A small image captioner, trained from scratch: encoder layers 10.
Rows from block 3 of the text decoder of a small image captioner, named by matrix and row number. Rows with one number belong to one neuron. Each number is 200 + 40 x the weight over its row's rms, rounded and kept within 0 to 999. All counts start at 0.
After each neuron's rows are labels from the 100 texts, of 14976, where the neuron reaches its largest size: "tokens" is the input token at the peak. Only what is clearly more common there than usual is listed. The data: photos of plants, animals and fungi (iNaturalist).
# gate: MLP gate (decoder.blocks.3.mlp.gate.weight, 1024x256), inputs 0-85
# fc1: MLP up (decoder.blocks.3.mlp.fc1.weight, 1024x256), inputs 0-85
# fc2: MLP down (decoder.blocks.3.mlp.fc2.weight, 256x1024, transposed), outputs 0-85

gate.584,171,283,224,194,227,219,253,219,208,169,184,260,188,153,223,211,124,201,266,248,191,189,203,183,247,200,190,166,193,203,242,250,160,305,224,212,250,238,161,222,181,219,200,238,195,213,176,96,174,197,169,180,179,244,228,178,290,211,242,144,110,141,230,152,158,251,286,223,135,208,189,218,200,208,226,207,205,265,249,201,132,181,151,237,131,246
fc1.584,296,199,149,184,170,286,202,215,165,217,173,175,154,198,227,198,152,185,199,213,120,230,205,226,187,171,189,185,256,208,239,162,199,137,210,227,246,231,195,206,178,211,173,196,248,253,157,220,131,233,237,245,181,281,224,175,245,213,191,146,220,138,218,289,214,229,207,123,240,189,213,259,201,251,148,209,235,116,192,176,204,197,211,183,151,232
fc2.584,224,229,199,154,241,169,149,196,177,209,205,243,148,286,223,198,210,175,170,235,195,213,170,196,199,196,217,191,265,186,241,150,249,209,197,168,207,190,165,206,198,191,141,215,172,192,233,243,222,267,227,271,173,227,171,181,275,229,258,167,208,231,164,220,203,211,169,174,202,249,208,184,294,232,271,162,225,228,225,226,247,195,135,211,161,224
tokens: "bald"; "buteo"; "calidris"; "larus"

gate.597,210,195,292,232,175,181,244,207,191,209,216,224,171,257,194,269,228,176,317,240,211,181,243,211,171,186,248,168,219,209,239,158,235,250,239,171,194,193,212,192,174,157,221,259,203,205,160,152,181,236,147,219,180,188,208,211,184,220,180,304,256,157,143,181,218,175,181,232,173,152,230,210,177,253,235,203,168,138,154,247,198,233,112,223,156,205
fc1.597,136,212,186,137,273,177,128,184,214,198,275,211,224,176,245,238,200,169,155,212,179,247,203,168,201,210,202,171,233,168,121,194,257,210,195,193,178,167,121,206,215,215,247,182,255,190,180,196,276,256,254,182,176,219,250,140,242,177,233,157,197,244,202,201,129,243,193,242,234,191,114,234,229,154,209,226,195,250,224,146,236,153,234,115,241,227
fc2.597,202,226,245,253,258,149,75,184,181,176,172,203,254,228,285,219,225,226,229,123,172,216,198,209,189,189,172,157,238,158,201,231,176,261,158,208,198,168,262,261,202,180,206,208,247,266,182,158,205,176,202,159,171,135,248,224,223,218,219,184,189,238,262,243,214,239,186,146,242,186,123,185,196,180,191,269,211,236,207,218,184,137,242,227,236,141
tokens: "western"

gate.614,255,240,182,213,187,205,192,194,189,209,210,121,215,197,211,173,232,232,186,172,147,232,299,202,182,191,90,181,186,105,141,247,251,209,231,254,274,78,234,198,185,231,166,262,241,251,248,239,179,228,172,177,131,226,225,168,178,215,212,219,245,225,209,276,204,203,269,228,134,213,146,168,239,220,176,262,247,208,231,254,257,230,169,230,184,193
fc1.614,152,242,119,183,179,93,197,208,125,174,190,219,172,124,160,204,236,207,89,180,280,165,167,147,204,163,109,138,208,158,162,198,305,171,149,243,269,208,234,218,193,230,220,174,219,197,204,151,256,205,221,239,137,274,185,191,193,178,205,138,172,234,155,216,179,161,239,240,217,235,135,156,216,171,179,156,214,142,232,210,178,244,186,187,243,195
fc2.614,192,248,184,207,208,159,243,160,201,214,172,272,187,184,181,150,234,260,225,143,240,260,243,187,158,218,148,186,174,108,134,190,220,231,273,214,196,208,182,189,225,211,119,191,215,176,167,199,163,206,209,226,159,188,174,176,203,196,247,134,174,206,195,204,205,128,226,301,230,202,192,150,182,139,214,150,156,196,156,195,157,148,138,194,210,147
tokens: "order"; "-"; "pararge"; "camponotus"

gate.620,149,246,206,248,129,231,193,195,186,175,231,243,164,213,208,236,246,224,155,242,216,202,148,235,233,234,157,224,306,181,210,202,211,262,255,208,188,202,185,153,177,199,168,121,205,134,227,206,142,270,239,181,179,183,156,254,118,181,161,263,215,144,195,206,241,224,176,194,216,222,168,230,204,230,179,214,227,140,136,135,228,209,168,156,192,184
fc1.620,178,230,185,232,214,231,175,180,178,248,218,218,204,193,192,131,183,181,171,194,216,151,204,167,264,157,194,211,112,198,123,259,225,288,185,258,144,126,222,216,245,232,183,211,177,186,197,190,145,210,177,224,158,168,274,180,198,171,206,159,234,223,249,187,239,218,120,249,246,125,142,186,226,201,133,196,166,199,202,223,199,209,143,278,177,194
fc2.620,218,219,237,190,178,199,183,216,138,188,187,195,175,202,204,202,290,216,187,203,159,234,230,218,202,160,164,145,184,186,252,237,211,221,210,203,140,224,147,249,161,299,183,208,194,203,191,207,166,242,186,164,184,303,203,151,150,164,122,156,200,282,209,170,271,209,143,150,214,116,175,198,151,131,233,262,224,255,171,192,231,210,122,173,268,143
tokens: "eurasian"; "turdus"

gate.653,159,134,169,142,127,189,259,252,251,114,229,178,219,174,167,223,180,186,205,237,195,160,165,249,133,158,189,188,192,215,201,206,274,196,232,235,182,262,160,226,157,208,164,222,219,189,157,255,215,186,153,226,237,170,213,162,178,259,158,202,146,253,294,217,271,206,237,190,348,246,196,187,268,190,205,172,206,202,254,166,227,216,220,178,193,234
fc1.653,181,191,227,146,221,201,146,175,174,179,295,208,232,282,176,228,170,141,197,265,158,224,157,169,209,253,178,256,232,217,204,125,175,251,228,150,216,198,208,227,256,139,255,212,217,170,233,218,260,127,206,181,205,264,253,192,206,195,207,257,226,237,145,197,204,256,284,222,115,197,203,191,202,184,158,182,300,204,224,207,164,215,137,155,249,180
fc2.653,188,258,243,212,175,166,212,158,159,219,208,184,250,243,240,250,254,167,197,214,167,248,114,228,196,171,180,216,179,144,322,195,251,248,172,200,189,186,167,184,218,194,182,271,91,191,199,191,125,167,210,165,167,193,245,145,277,236,294,151,179,258,168,226,193,181,194,234,217,253,95,178,218,238,277,167,171,248,245,200,153,229,246,159,203,175
tokens: "family"

gate.259,219,184,248,232,219,236,179,217,208,190,181,224,178,132,219,239,161,123,280,283,173,161,286,232,196,169,135,254,141,123,185,185,192,236,152,199,188,207,175,204,144,202,261,172,216,123,217,193,179,260,139,173,163,213,263,194,174,165,177,156,197,177,176,170,200,106,217,184,256,244,264,189,211,172,212,202,237,211,221,210,236,245,267,208,192,239
fc1.259,205,244,152,190,151,249,230,237,124,184,266,182,186,213,198,207,233,154,150,151,263,207,126,185,290,205,191,207,215,176,117,149,276,239,213,145,175,215,154,211,231,199,208,152,200,219,150,233,159,108,218,215,279,180,89,171,218,187,247,156,158,180,174,262,247,225,183,190,230,181,256,252,197,175,240,150,213,183,180,198,173,160,230,184,155,209
fc2.259,176,258,235,184,198,175,195,184,211,155,169,135,260,219,207,240,132,198,139,171,198,207,172,238,188,202,156,282,240,123,180,225,148,243,260,225,176,217,275,205,115,236,189,196,231,232,266,188,201,227,218,178,125,115,206,141,101,245,243,191,201,211,238,142,202,138,236,207,182,279,162,212,238,204,233,188,138,228,222,261,231,219,186,189,211,203
tokens: "("; "black"; "golden"

gate.137,198,206,259,165,218,171,279,173,200,325,182,183,190,222,221,234,284,228,328,227,225,125,239,222,126,170,213,251,170,182,174,160,244,192,187,150,218,208,101,138,231,225,219,205,146,211,198,193,180,258,163,126,161,197,225,152,213,253,240,190,167,276,207,168,250,169,228,215,146,175,151,160,249,193,247,198,250,199,297,253,227,239,134,267,168,255
fc1.137,157,244,133,248,157,255,259,221,189,179,204,185,244,132,205,216,150,161,193,245,230,237,207,200,167,181,172,212,268,99,131,151,218,165,171,181,248,253,137,244,187,156,241,165,237,142,188,193,153,164,219,263,151,166,182,221,165,218,250,96,136,190,169,242,152,176,144,247,226,216,171,185,170,210,250,148,177,204,117,188,237,195,216,196,119,101
fc2.137,236,228,180,175,239,107,183,243,99,141,115,215,167,266,177,165,134,204,202,176,191,212,198,182,190,202,198,83,262,206,170,197,273,244,203,229,246,191,214,216,166,151,180,162,240,231,168,136,196,221,284,256,170,178,209,216,226,148,139,211,134,239,216,256,237,207,197,229,193,158,182,264,153,160,197,199,205,226,153,256,221,219,263,234,132,213
tokens: "order"; "horned"; "nomophila"; "crested"

gate.232,195,180,211,149,217,201,199,246,178,204,191,232,127,139,201,273,158,280,198,210,261,143,197,257,245,185,183,197,168,263,158,244,249,203,151,208,218,190,224,138,137,207,230,191,215,191,109,239,139,116,196,195,243,160,146,222,144,193,234,294,206,146,227,233,235,192,231,183,153,224,272,219,198,177,204,191,261,162,173,210,127,252,165,151,141,200
fc1.232,205,225,224,225,167,188,200,197,156,208,145,261,239,202,187,150,193,210,229,295,257,222,212,224,214,155,146,177,191,144,175,214,174,227,225,222,202,233,214,136,230,222,251,256,164,171,148,164,177,161,199,180,152,272,221,161,207,134,189,188,198,175,238,237,224,212,197,171,131,240,187,143,243,138,139,207,117,152,173,220,240,245,204,197,154,228
fc2.232,137,212,227,191,229,327,272,220,181,211,213,197,127,186,198,172,193,256,219,206,216,236,180,163,193,258,226,211,156,230,244,151,243,206,250,157,179,163,152,164,248,244,167,186,145,199,229,200,231,208,102,238,210,212,145,225,224,157,192,144,225,188,202,185,165,132,189,221,195,162,285,253,193,284,196,194,214,196,234,179,316,180,168,191,212,208
tokens: "western"

gate.109,196,225,214,179,171,213,207,204,140,240,194,196,227,200,197,228,182,167,148,242,178,262,166,243,179,281,150,179,190,257,272,180,166,219,249,242,182,189,216,132,248,197,146,167,171,170,199,256,197,140,272,227,153,165,189,235,191,222,158,205,283,218,238,219,148,232,217,129,270,214,213,231,142,243,180,186,174,170,215,175,188,229,265,220,235,253
fc1.109,202,267,134,254,148,162,296,129,200,227,212,158,195,183,221,209,255,272,151,263,262,187,242,218,219,228,229,138,230,139,161,200,176,276,214,170,206,162,228,220,235,218,197,204,226,186,153,231,221,159,135,202,192,181,248,157,201,227,202,199,199,164,146,254,261,213,173,105,207,216,196,185,203,221,228,232,168,213,138,235,265,302,247,176,238,223
fc2.109,170,206,169,215,203,264,235,198,221,173,254,194,203,181,127,189,194,230,144,263,210,205,237,235,126,269,307,183,153,213,219,209,208,170,172,213,152,211,251,228,214,198,180,202,170,185,118,148,252,179,176,208,196,228,230,208,247,173,203,256,208,180,192,247,253,196,182,194,201,165,228,226,159,241,167,204,230,147,184,228,254,273,211,165,245,193
tokens: "western"

gate.566,203,226,153,175,234,145,201,198,165,180,120,229,199,258,216,207,138,233,211,135,236,184,187,149,229,212,231,193,208,146,275,197,107,132,243,166,171,229,202,222,135,176,125,235,232,203,230,248,163,241,229,213,266,190,226,236,202,223,183,198,221,175,194,149,221,193,178,176,167,219,173,131,235,246,246,210,191,206,187,169,180,164,187,134,88,90
fc1.566,161,267,229,186,228,204,175,162,214,178,194,191,103,159,196,225,185,170,157,265,231,210,229,227,141,195,167,218,229,243,208,240,193,152,199,231,197,198,177,112,207,202,271,153,144,112,204,152,196,218,239,227,176,200,212,250,239,163,239,220,215,132,164,211,201,173,247,224,243,171,229,253,178,149,215,228,161,204,225,226,222,196,185,216,147,196
fc2.566,150,190,220,194,225,244,161,181,197,180,115,168,163,161,229,212,157,183,173,137,154,195,226,228,208,174,247,185,216,192,279,228,208,200,258,180,209,233,191,181,194,204,201,220,139,193,222,164,182,189,305,182,178,149,181,201,101,243,210,225,244,170,226,145,143,104,267,125,210,216,169,253,168,179,195,188,207,152,179,242,159,193,196,187,221,200
tokens: "house"; "rock"

gate.326,257,218,155,214,210,222,165,233,179,167,202,165,198,236,197,179,172,179,217,213,221,213,239,196,216,201,146,251,233,203,171,219,212,125,195,202,210,128,153,230,204,214,240,255,120,173,232,152,240,200,155,249,202,207,199,165,174,179,240,271,143,241,153,258,210,175,253,268,308,155,141,227,155,199,259,273,132,120,203,197,196,204,250,178,194,192
fc1.326,213,280,124,183,239,166,213,205,252,175,210,197,208,158,179,181,243,173,249,122,190,187,210,303,243,201,146,221,184,193,230,184,190,235,252,140,183,147,254,216,241,222,215,192,211,195,193,208,130,180,174,215,167,223,209,106,181,227,192,228,186,222,200,132,135,217,176,168,218,160,205,274,180,210,197,210,263,189,235,170,180,306,158,105,183,218
fc2.326,177,63,244,169,169,192,203,164,258,91,214,243,169,165,109,151,118,212,136,260,246,164,177,177,187,232,185,160,234,172,184,164,110,206,169,167,208,282,226,225,252,272,225,177,243,179,160,195,174,293,218,170,215,248,147,218,221,153,183,169,193,245,222,147,235,96,152,205,159,199,182,243,206,254,167,165,247,213,214,240,200,231,234,210,183,175
tokens: "family"; "("

gate.39,235,253,241,232,198,178,188,220,203,224,230,212,224,112,181,221,224,204,278,203,273,200,210,158,159,231,236,218,230,212,157,238,225,141,182,227,191,243,117,216,230,161,191,310,172,130,214,234,156,176,194,83,189,242,289,235,235,262,211,245,193,170,134,136,204,218,180,230,214,155,218,219,110,280,212,189,217,135,261,211,119,248,131,235,192,244
fc1.39,241,210,230,178,165,158,185,217,182,149,175,233,231,133,101,208,243,221,146,171,207,171,202,206,210,221,172,99,241,221,154,177,176,179,175,218,199,248,152,105,199,229,190,140,206,175,208,158,167,282,248,161,136,250,201,168,204,280,226,222,256,298,209,256,140,234,234,267,128,170,240,210,230,174,240,174,259,149,238,142,181,220,225,224,193,200
fc2.39,165,116,186,292,186,123,183,250,223,203,164,216,278,166,203,204,233,203,223,227,147,171,204,186,240,194,297,163,206,216,215,186,282,221,190,148,137,197,189,233,232,175,219,157,246,229,139,177,195,263,196,209,171,264,295,241,185,202,178,207,257,188,189,194,177,210,242,156,180,168,231,253,151,219,210,205,219,159,161,209,131,181,153,147,203,223
tokens: "order"; "("; "riparia"

gate.691,192,179,184,201,195,162,161,230,216,174,201,240,247,259,167,280,208,247,142,186,172,199,178,219,230,123,172,273,235,157,187,178,189,193,153,147,153,294,164,224,219,172,266,191,171,245,190,274,278,179,201,204,230,153,206,269,183,240,219,211,192,201,254,217,180,83,218,264,178,183,189,283,225,181,188,193,214,173,206,122,231,196,137,212,183,228
fc1.691,183,179,152,205,114,127,274,202,227,198,175,236,209,265,183,237,293,215,165,206,192,244,90,216,177,132,240,233,207,187,120,221,136,215,232,223,222,152,166,183,84,215,178,240,251,253,192,174,216,198,219,171,191,178,223,162,128,232,190,203,188,171,299,197,176,258,149,181,188,212,149,208,170,194,225,180,207,181,115,183,239,178,209,195,291,128
fc2.691,268,269,256,169,231,211,205,176,214,221,196,199,216,194,214,174,128,207,140,181,169,241,213,185,185,271,252,191,224,267,191,224,172,162,163,187,161,218,202,225,164,151,191,264,161,212,207,266,190,176,177,217,137,283,248,234,198,165,220,221,262,199,192,229,171,192,180,219,183,292,213,352,214,270,211,227,174,195,152,155,234,174,191,260,273,194
tokens: "black"; "greater"; "("; "family"

gate.211,158,274,122,120,196,237,180,161,208,175,266,161,236,180,118,253,170,214,126,162,187,201,152,197,173,161,160,268,206,200,165,218,259,210,186,176,232,180,210,247,219,161,205,326,146,161,225,268,231,145,224,150,193,153,163,160,167,235,162,173,270,157,223,226,169,237,232,182,192,181,185,179,212,215,175,243,168,192,142,212,233,233,220,192,95,156
fc1.211,235,196,161,232,165,173,101,150,227,253,233,229,215,192,204,172,216,220,178,237,159,215,186,190,213,247,148,178,221,224,167,168,187,212,249,167,237,235,114,200,261,115,256,184,234,282,267,242,170,130,210,218,264,170,119,147,138,177,175,175,255,171,162,260,218,235,249,203,134,194,222,201,211,168,189,183,103,303,149,221,228,243,143,241,197,206
fc2.211,313,211,227,211,144,209,272,254,153,232,171,175,209,203,183,207,214,189,151,216,206,175,180,200,172,236,223,230,165,223,205,163,248,208,159,176,146,246,211,271,234,205,214,204,229,214,174,185,167,146,278,175,160,84,217,261,146,192,113,181,164,172,247,167,251,176,189,205,234,138,184,90,163,167,234,194,169,182,217,190,204,240,164,205,129,152
tokens: "seed"; "stink"; "boxelder"; "pyronia"

gate.672,197,180,199,203,253,272,156,219,156,212,177,231,226,179,182,339,166,231,113,170,179,241,260,214,236,205,101,189,124,259,225,216,143,266,307,242,199,177,131,177,170,216,218,157,185,121,178,209,231,191,182,153,239,150,231,185,198,183,286,214,108,152,175,246,188,180,175,245,248,183,197,176,234,197,164,255,200,201,212,187,146,208,209,256,230,197
fc1.672,207,211,183,225,87,144,211,196,212,241,119,239,204,248,314,213,253,218,224,124,223,188,301,202,205,125,161,261,225,187,129,233,126,229,257,214,171,236,163,223,197,183,210,164,187,280,154,153,341,205,207,224,269,209,221,199,175,199,216,261,178,179,184,166,204,157,146,146,180,246,196,226,209,193,222,217,196,180,143,256,228,220,259,298,188,226
fc2.672,250,270,231,195,231,235,201,220,215,246,155,142,251,239,233,159,195,219,135,188,208,200,236,194,269,244,192,223,230,217,135,247,178,167,144,144,146,175,177,205,182,200,197,218,197,258,283,211,175,199,213,209,237,194,221,203,179,242,203,196,223,126,173,235,129,230,229,201,223,175,208,268,109,212,207,178,226,156,187,251,285,215,163,272,185,285
tokens: "black"

gate.520,176,198,287,248,187,181,170,234,212,226,196,164,176,214,193,199,237,212,259,204,207,198,229,146,208,197,163,152,191,222,144,194,194,220,199,169,232,162,209,156,203,203,242,269,216,227,142,127,141,199,166,180,269,144,196,195,198,286,232,194,197,139,237,230,168,151,163,279,232,139,229,237,208,217,148,170,258,255,204,273,186,205,179,238,160,224
fc1.520,255,223,175,261,214,189,213,219,140,238,207,127,252,206,237,190,212,197,228,120,221,225,184,166,255,194,253,230,191,226,178,162,180,185,224,180,161,236,274,195,255,228,183,185,229,172,233,225,253,205,232,199,181,164,179,173,224,194,199,197,220,141,218,248,279,190,200,244,157,253,264,229,219,139,140,249,209,231,178,182,261,245,189,268,246,233
fc2.520,183,117,179,174,276,227,204,222,208,171,189,178,213,129,206,193,210,181,267,221,210,200,275,260,255,153,218,240,233,207,229,200,258,215,175,272,196,137,151,198,177,197,272,170,184,206,224,240,198,155,98,190,218,224,182,152,242,224,153,226,125,180,109,129,189,228,190,154,209,231,234,242,196,104,182,192,213,140,240,121,183,255,232,181,224,191
tokens: "("; "family"; "-"; "steller's"

gate.118,204,228,238,235,148,155,178,162,225,193,191,191,165,209,273,279,180,204,134,152,169,200,201,204,183,181,246,179,169,263,169,259,222,298,210,199,180,235,203,293,209,155,159,197,113,214,269,189,213,160,142,222,198,205,163,190,257,129,206,229,291,142,159,226,184,198,180,140,173,246,206,237,264,262,195,184,211,214,173,229,234,206,102,165,233,199
fc1.118,237,312,162,187,161,189,175,179,182,227,183,211,201,142,188,159,195,295,210,190,210,163,232,161,247,190,206,246,235,230,274,198,210,187,198,172,208,169,231,178,180,172,194,283,203,182,195,253,200,217,164,204,210,195,228,218,239,218,242,185,195,286,247,151,236,209,116,175,133,196,184,150,159,171,168,274,192,197,187,129,244,200,176,205,195,198
fc2.118,208,234,117,263,257,200,130,208,169,262,208,207,187,210,201,140,166,186,189,183,155,135,162,212,247,170,218,122,126,227,179,110,258,123,213,183,198,180,102,158,185,137,239,192,176,240,228,257,270,214,184,253,223,188,194,278,191,256,269,213,283,171,202,149,245,279,156,200,148,263,240,242,228,188,208,209,201,122,175,203,176,212,186,247,179,188
tokens: "("

gate.417,206,271,165,238,208,202,196,202,213,209,299,163,229,158,194,234,196,247,200,238,199,142,288,190,199,203,225,163,199,169,223,245,206,164,162,181,268,241,197,238,236,255,62,217,104,115,189,181,171,227,256,167,212,263,239,240,227,239,252,192,231,181,194,253,226,236,157,217,190,266,194,202,164,187,188,199,288,169,196,216,260,162,196,195,171,187
fc1.417,185,195,240,223,192,165,233,160,209,229,137,235,221,135,289,214,204,164,227,197,247,193,186,217,200,161,259,253,211,169,176,266,218,244,130,176,222,148,217,202,227,187,135,181,178,252,166,188,260,228,189,235,268,204,189,132,176,217,160,157,142,159,140,198,97,112,158,171,196,121,241,241,167,238,175,221,238,145,194,234,185,211,138,243,189,242
fc2.417,234,190,144,196,172,163,238,236,210,177,181,297,328,208,188,185,237,213,203,205,240,213,190,189,242,217,165,143,180,193,159,180,255,195,108,161,170,148,199,201,209,149,182,224,209,253,114,127,198,141,216,163,254,119,149,136,280,221,174,201,215,192,237,263,198,238,167,233,237,238,190,169,222,186,233,273,282,235,220,238,171,206,251,201,170,177
tokens: "house"; "stink"; "sloe"; "("

gate.235,163,186,79,247,255,204,144,202,271,210,199,196,199,186,175,186,200,177,195,216,120,183,280,206,226,195,76,181,176,180,261,214,246,200,230,216,239,207,241,205,234,146,286,165,235,201,189,174,179,239,201,204,266,160,219,208,259,225,230,151,189,236,244,183,213,244,130,244,235,211,216,152,226,249,203,237,272,176,201,166,201,206,217,188,207,228
fc1.235,198,278,201,179,168,155,237,167,130,222,231,142,212,256,273,162,188,233,214,219,217,207,205,224,152,224,241,213,193,199,144,241,140,156,187,249,159,210,201,185,213,274,171,181,187,210,275,218,217,147,249,178,206,228,198,264,178,208,197,197,238,166,270,166,193,219,203,147,171,147,225,217,165,171,201,220,204,147,195,254,290,203,245,221,232,248
fc2.235,242,249,201,116,228,214,242,257,170,230,153,205,223,213,262,161,186,184,161,234,198,160,228,162,280,199,247,191,250,234,175,259,203,191,217,156,140,154,153,239,263,177,190,261,151,239,222,209,196,211,205,210,188,206,103,188,135,243,188,195,235,152,249,173,168,266,200,132,158,249,183,217,185,172,257,250,187,185,176,254,293,198,144,147,181,301
tokens: "black"

gate.590,218,210,209,173,192,239,240,148,136,278,163,174,164,278,148,172,187,172,261,221,251,225,157,225,246,170,213,209,203,166,221,235,203,218,229,189,173,172,210,240,197,195,210,163,131,211,207,104,199,170,247,161,205,169,123,184,146,208,179,143,193,161,276,202,272,149,215,179,197,244,238,215,171,237,199,158,193,182,175,269,231,179,138,238,175,200
fc1.590,186,141,152,177,173,99,154,238,127,159,225,228,231,213,204,196,193,217,168,157,195,167,181,247,235,182,193,175,204,139,295,199,231,187,176,199,203,225,140,186,169,188,165,284,249,154,226,216,126,231,219,151,187,208,160,208,235,204,220,175,216,190,160,133,203,255,244,146,202,144,224,217,202,258,172,281,183,165,183,251,228,135,202,225,239,201
fc2.590,244,207,252,236,244,201,127,193,148,220,246,130,205,287,229,250,239,262,167,201,116,159,184,201,214,129,230,222,234,226,228,248,266,216,237,182,211,223,195,291,142,200,211,194,193,230,226,200,146,199,195,255,203,190,184,210,222,204,278,224,159,246,221,181,224,241,182,180,211,133,154,224,206,242,212,288,186,233,219,230,231,207,217,184,184,133
tokens: "western"; "ruddy"; "necked"

gate.316,169,132,220,195,222,192,146,254,200,282,208,209,235,210,183,255,157,169,244,146,202,204,243,171,178,263,189,231,251,265,173,212,276,203,230,237,192,150,254,218,243,179,168,284,181,224,148,214,150,230,183,216,230,225,190,189,187,298,181,133,197,184,272,214,180,203,198,220,247,230,226,120,244,234,158,166,216,182,198,249,168,176,220,177,239,107
fc1.316,169,176,182,204,223,272,243,173,182,247,147,175,159,216,207,205,149,190,176,229,155,239,209,157,220,150,186,210,201,204,204,269,149,168,270,213,216,228,179,191,196,187,194,168,262,159,141,211,239,158,155,219,252,217,208,205,121,204,235,134,150,202,195,233,189,159,86,193,227,190,160,221,89,205,260,192,199,248,179,220,213,188,208,174,239,220
fc2.316,254,217,253,190,206,195,159,137,248,201,205,220,136,162,238,202,223,237,144,189,125,219,230,186,246,201,285,159,241,161,196,205,196,163,163,166,198,112,177,218,224,199,167,186,214,204,181,255,166,251,200,166,292,235,195,202,247,238,171,142,197,263,207,237,261,195,185,254,142,200,194,146,222,223,203,186,195,226,167,231,147,139,211,186,249,129
tokens: "("; "family"; "hermit"; "regulus"

gate.81,196,162,175,211,215,206,197,229,181,173,192,184,199,234,157,165,254,196,191,128,186,178,179,249,233,189,254,194,169,157,255,229,196,166,159,255,160,148,179,165,202,235,171,145,185,148,287,193,115,191,223,208,173,159,199,279,198,218,175,236,244,215,260,171,210,201,171,227,228,204,95,178,168,114,248,201,206,215,207,183,261,136,198,218,206,200
fc1.81,193,151,258,213,170,200,193,163,238,139,222,215,199,234,150,137,218,194,291,174,195,234,132,193,223,159,225,207,197,172,266,158,228,157,229,166,213,222,231,239,226,142,198,146,219,202,273,175,240,206,187,155,191,168,180,185,251,198,218,290,221,175,126,216,266,233,250,189,159,172,223,209,332,165,228,215,241,185,175,155,114,137,264,218,174,209
fc2.81,225,216,182,288,178,137,269,244,172,259,211,235,263,215,196,183,215,201,220,241,166,218,228,171,232,195,201,172,195,164,229,238,141,171,174,189,240,239,177,203,200,218,146,178,126,300,257,177,237,275,187,195,200,147,169,181,275,278,317,164,166,140,211,186,233,205,216,179,150,197,163,174,149,253,136,245,199,180,259,250,163,210,236,146,198,224
tokens: "family"; "order"

gate.433,199,161,194,230,188,242,172,257,223,171,175,180,232,124,191,257,200,241,232,167,225,195,247,218,174,200,197,231,223,220,182,170,243,174,197,115,246,220,249,221,240,220,193,267,175,134,187,168,268,139,221,137,226,219,190,219,160,206,132,307,180,208,240,207,178,191,238,231,162,170,201,190,207,197,143,225,215,189,163,169,161,198,221,171,208,202
fc1.433,203,175,188,218,299,228,224,168,154,221,262,162,146,206,246,183,233,199,239,145,180,123,217,239,218,197,281,227,171,257,231,156,145,145,250,235,165,195,227,206,223,258,225,215,172,197,172,198,202,232,203,231,335,176,139,221,225,264,197,116,253,270,143,253,218,216,213,168,164,203,307,230,149,178,204,195,214,211,170,212,181,214,279,281,222,192
fc2.433,176,222,234,190,138,163,193,157,226,152,139,295,191,249,171,137,157,152,173,210,273,201,206,194,186,209,171,242,143,187,239,205,165,180,134,188,180,130,267,211,124,217,181,240,202,199,131,199,196,305,173,178,210,315,208,150,198,255,145,173,261,251,245,186,111,220,209,184,200,247,240,168,179,160,232,153,232,199,250,226,172,227,180,213,206,201
tokens: "family"; "-"

gate.68,230,164,231,250,225,192,189,250,120,184,159,170,107,183,219,250,265,212,174,217,166,223,176,251,206,192,148,240,181,250,192,263,220,194,244,186,164,243,219,260,172,210,182,201,174,184,211,224,228,172,216,191,174,162,152,209,249,154,220,280,240,255,226,228,181,216,245,245,218,214,237,200,293,130,112,167,217,185,176,236,194,250,211,169,198,217
fc1.68,127,200,129,198,161,186,224,220,250,195,198,176,177,232,162,217,167,185,150,156,156,160,220,186,223,193,260,192,184,131,245,200,189,226,155,227,230,150,284,183,120,173,226,190,153,198,200,220,227,166,123,259,120,189,175,208,240,229,154,191,132,176,121,217,181,235,245,174,344,197,225,215,282,149,151,232,217,178,123,234,200,236,237,118,241,218
fc2.68,212,237,171,187,185,248,331,213,253,216,314,151,182,193,173,199,189,161,211,192,133,220,191,214,174,275,183,142,164,208,237,208,228,128,173,203,231,253,188,258,197,148,222,231,168,224,158,156,173,208,239,148,203,213,190,267,205,224,195,209,164,147,226,220,292,297,157,173,144,164,180,249,237,169,197,241,213,205,194,214,244,208,200,159,276,201
tokens: "order"

gate.102,245,162,136,247,207,237,201,165,149,245,192,257,240,189,230,201,180,261,264,186,250,198,184,255,215,129,175,124,154,179,204,186,194,206,195,105,169,226,181,222,150,188,217,241,259,119,194,248,163,236,175,256,195,181,232,205,164,282,181,182,165,145,189,201,164,152,234,170,151,163,219,177,116,279,206,209,158,228,168,225,245,165,195,219,143,217
fc1.102,218,195,243,200,108,194,191,225,172,247,215,222,237,152,246,173,211,165,178,145,141,159,193,271,236,245,191,171,194,221,196,193,209,142,175,115,207,174,257,153,166,96,228,194,200,192,158,194,217,238,203,211,125,248,187,260,199,229,209,191,195,175,246,253,179,242,234,201,172,261,178,198,107,189,234,177,218,135,183,232,204,155,169,154,199,155
fc2.102,228,232,216,214,224,118,212,210,171,201,203,143,238,237,249,178,263,209,158,267,184,253,212,188,168,224,146,183,197,240,268,170,317,244,143,217,212,198,201,253,257,169,163,150,179,257,209,282,151,173,201,208,172,225,170,146,186,153,192,100,150,213,213,117,227,213,198,208,184,196,180,207,209,269,111,246,230,195,118,200,208,206,179,185,141,204
tokens: "order"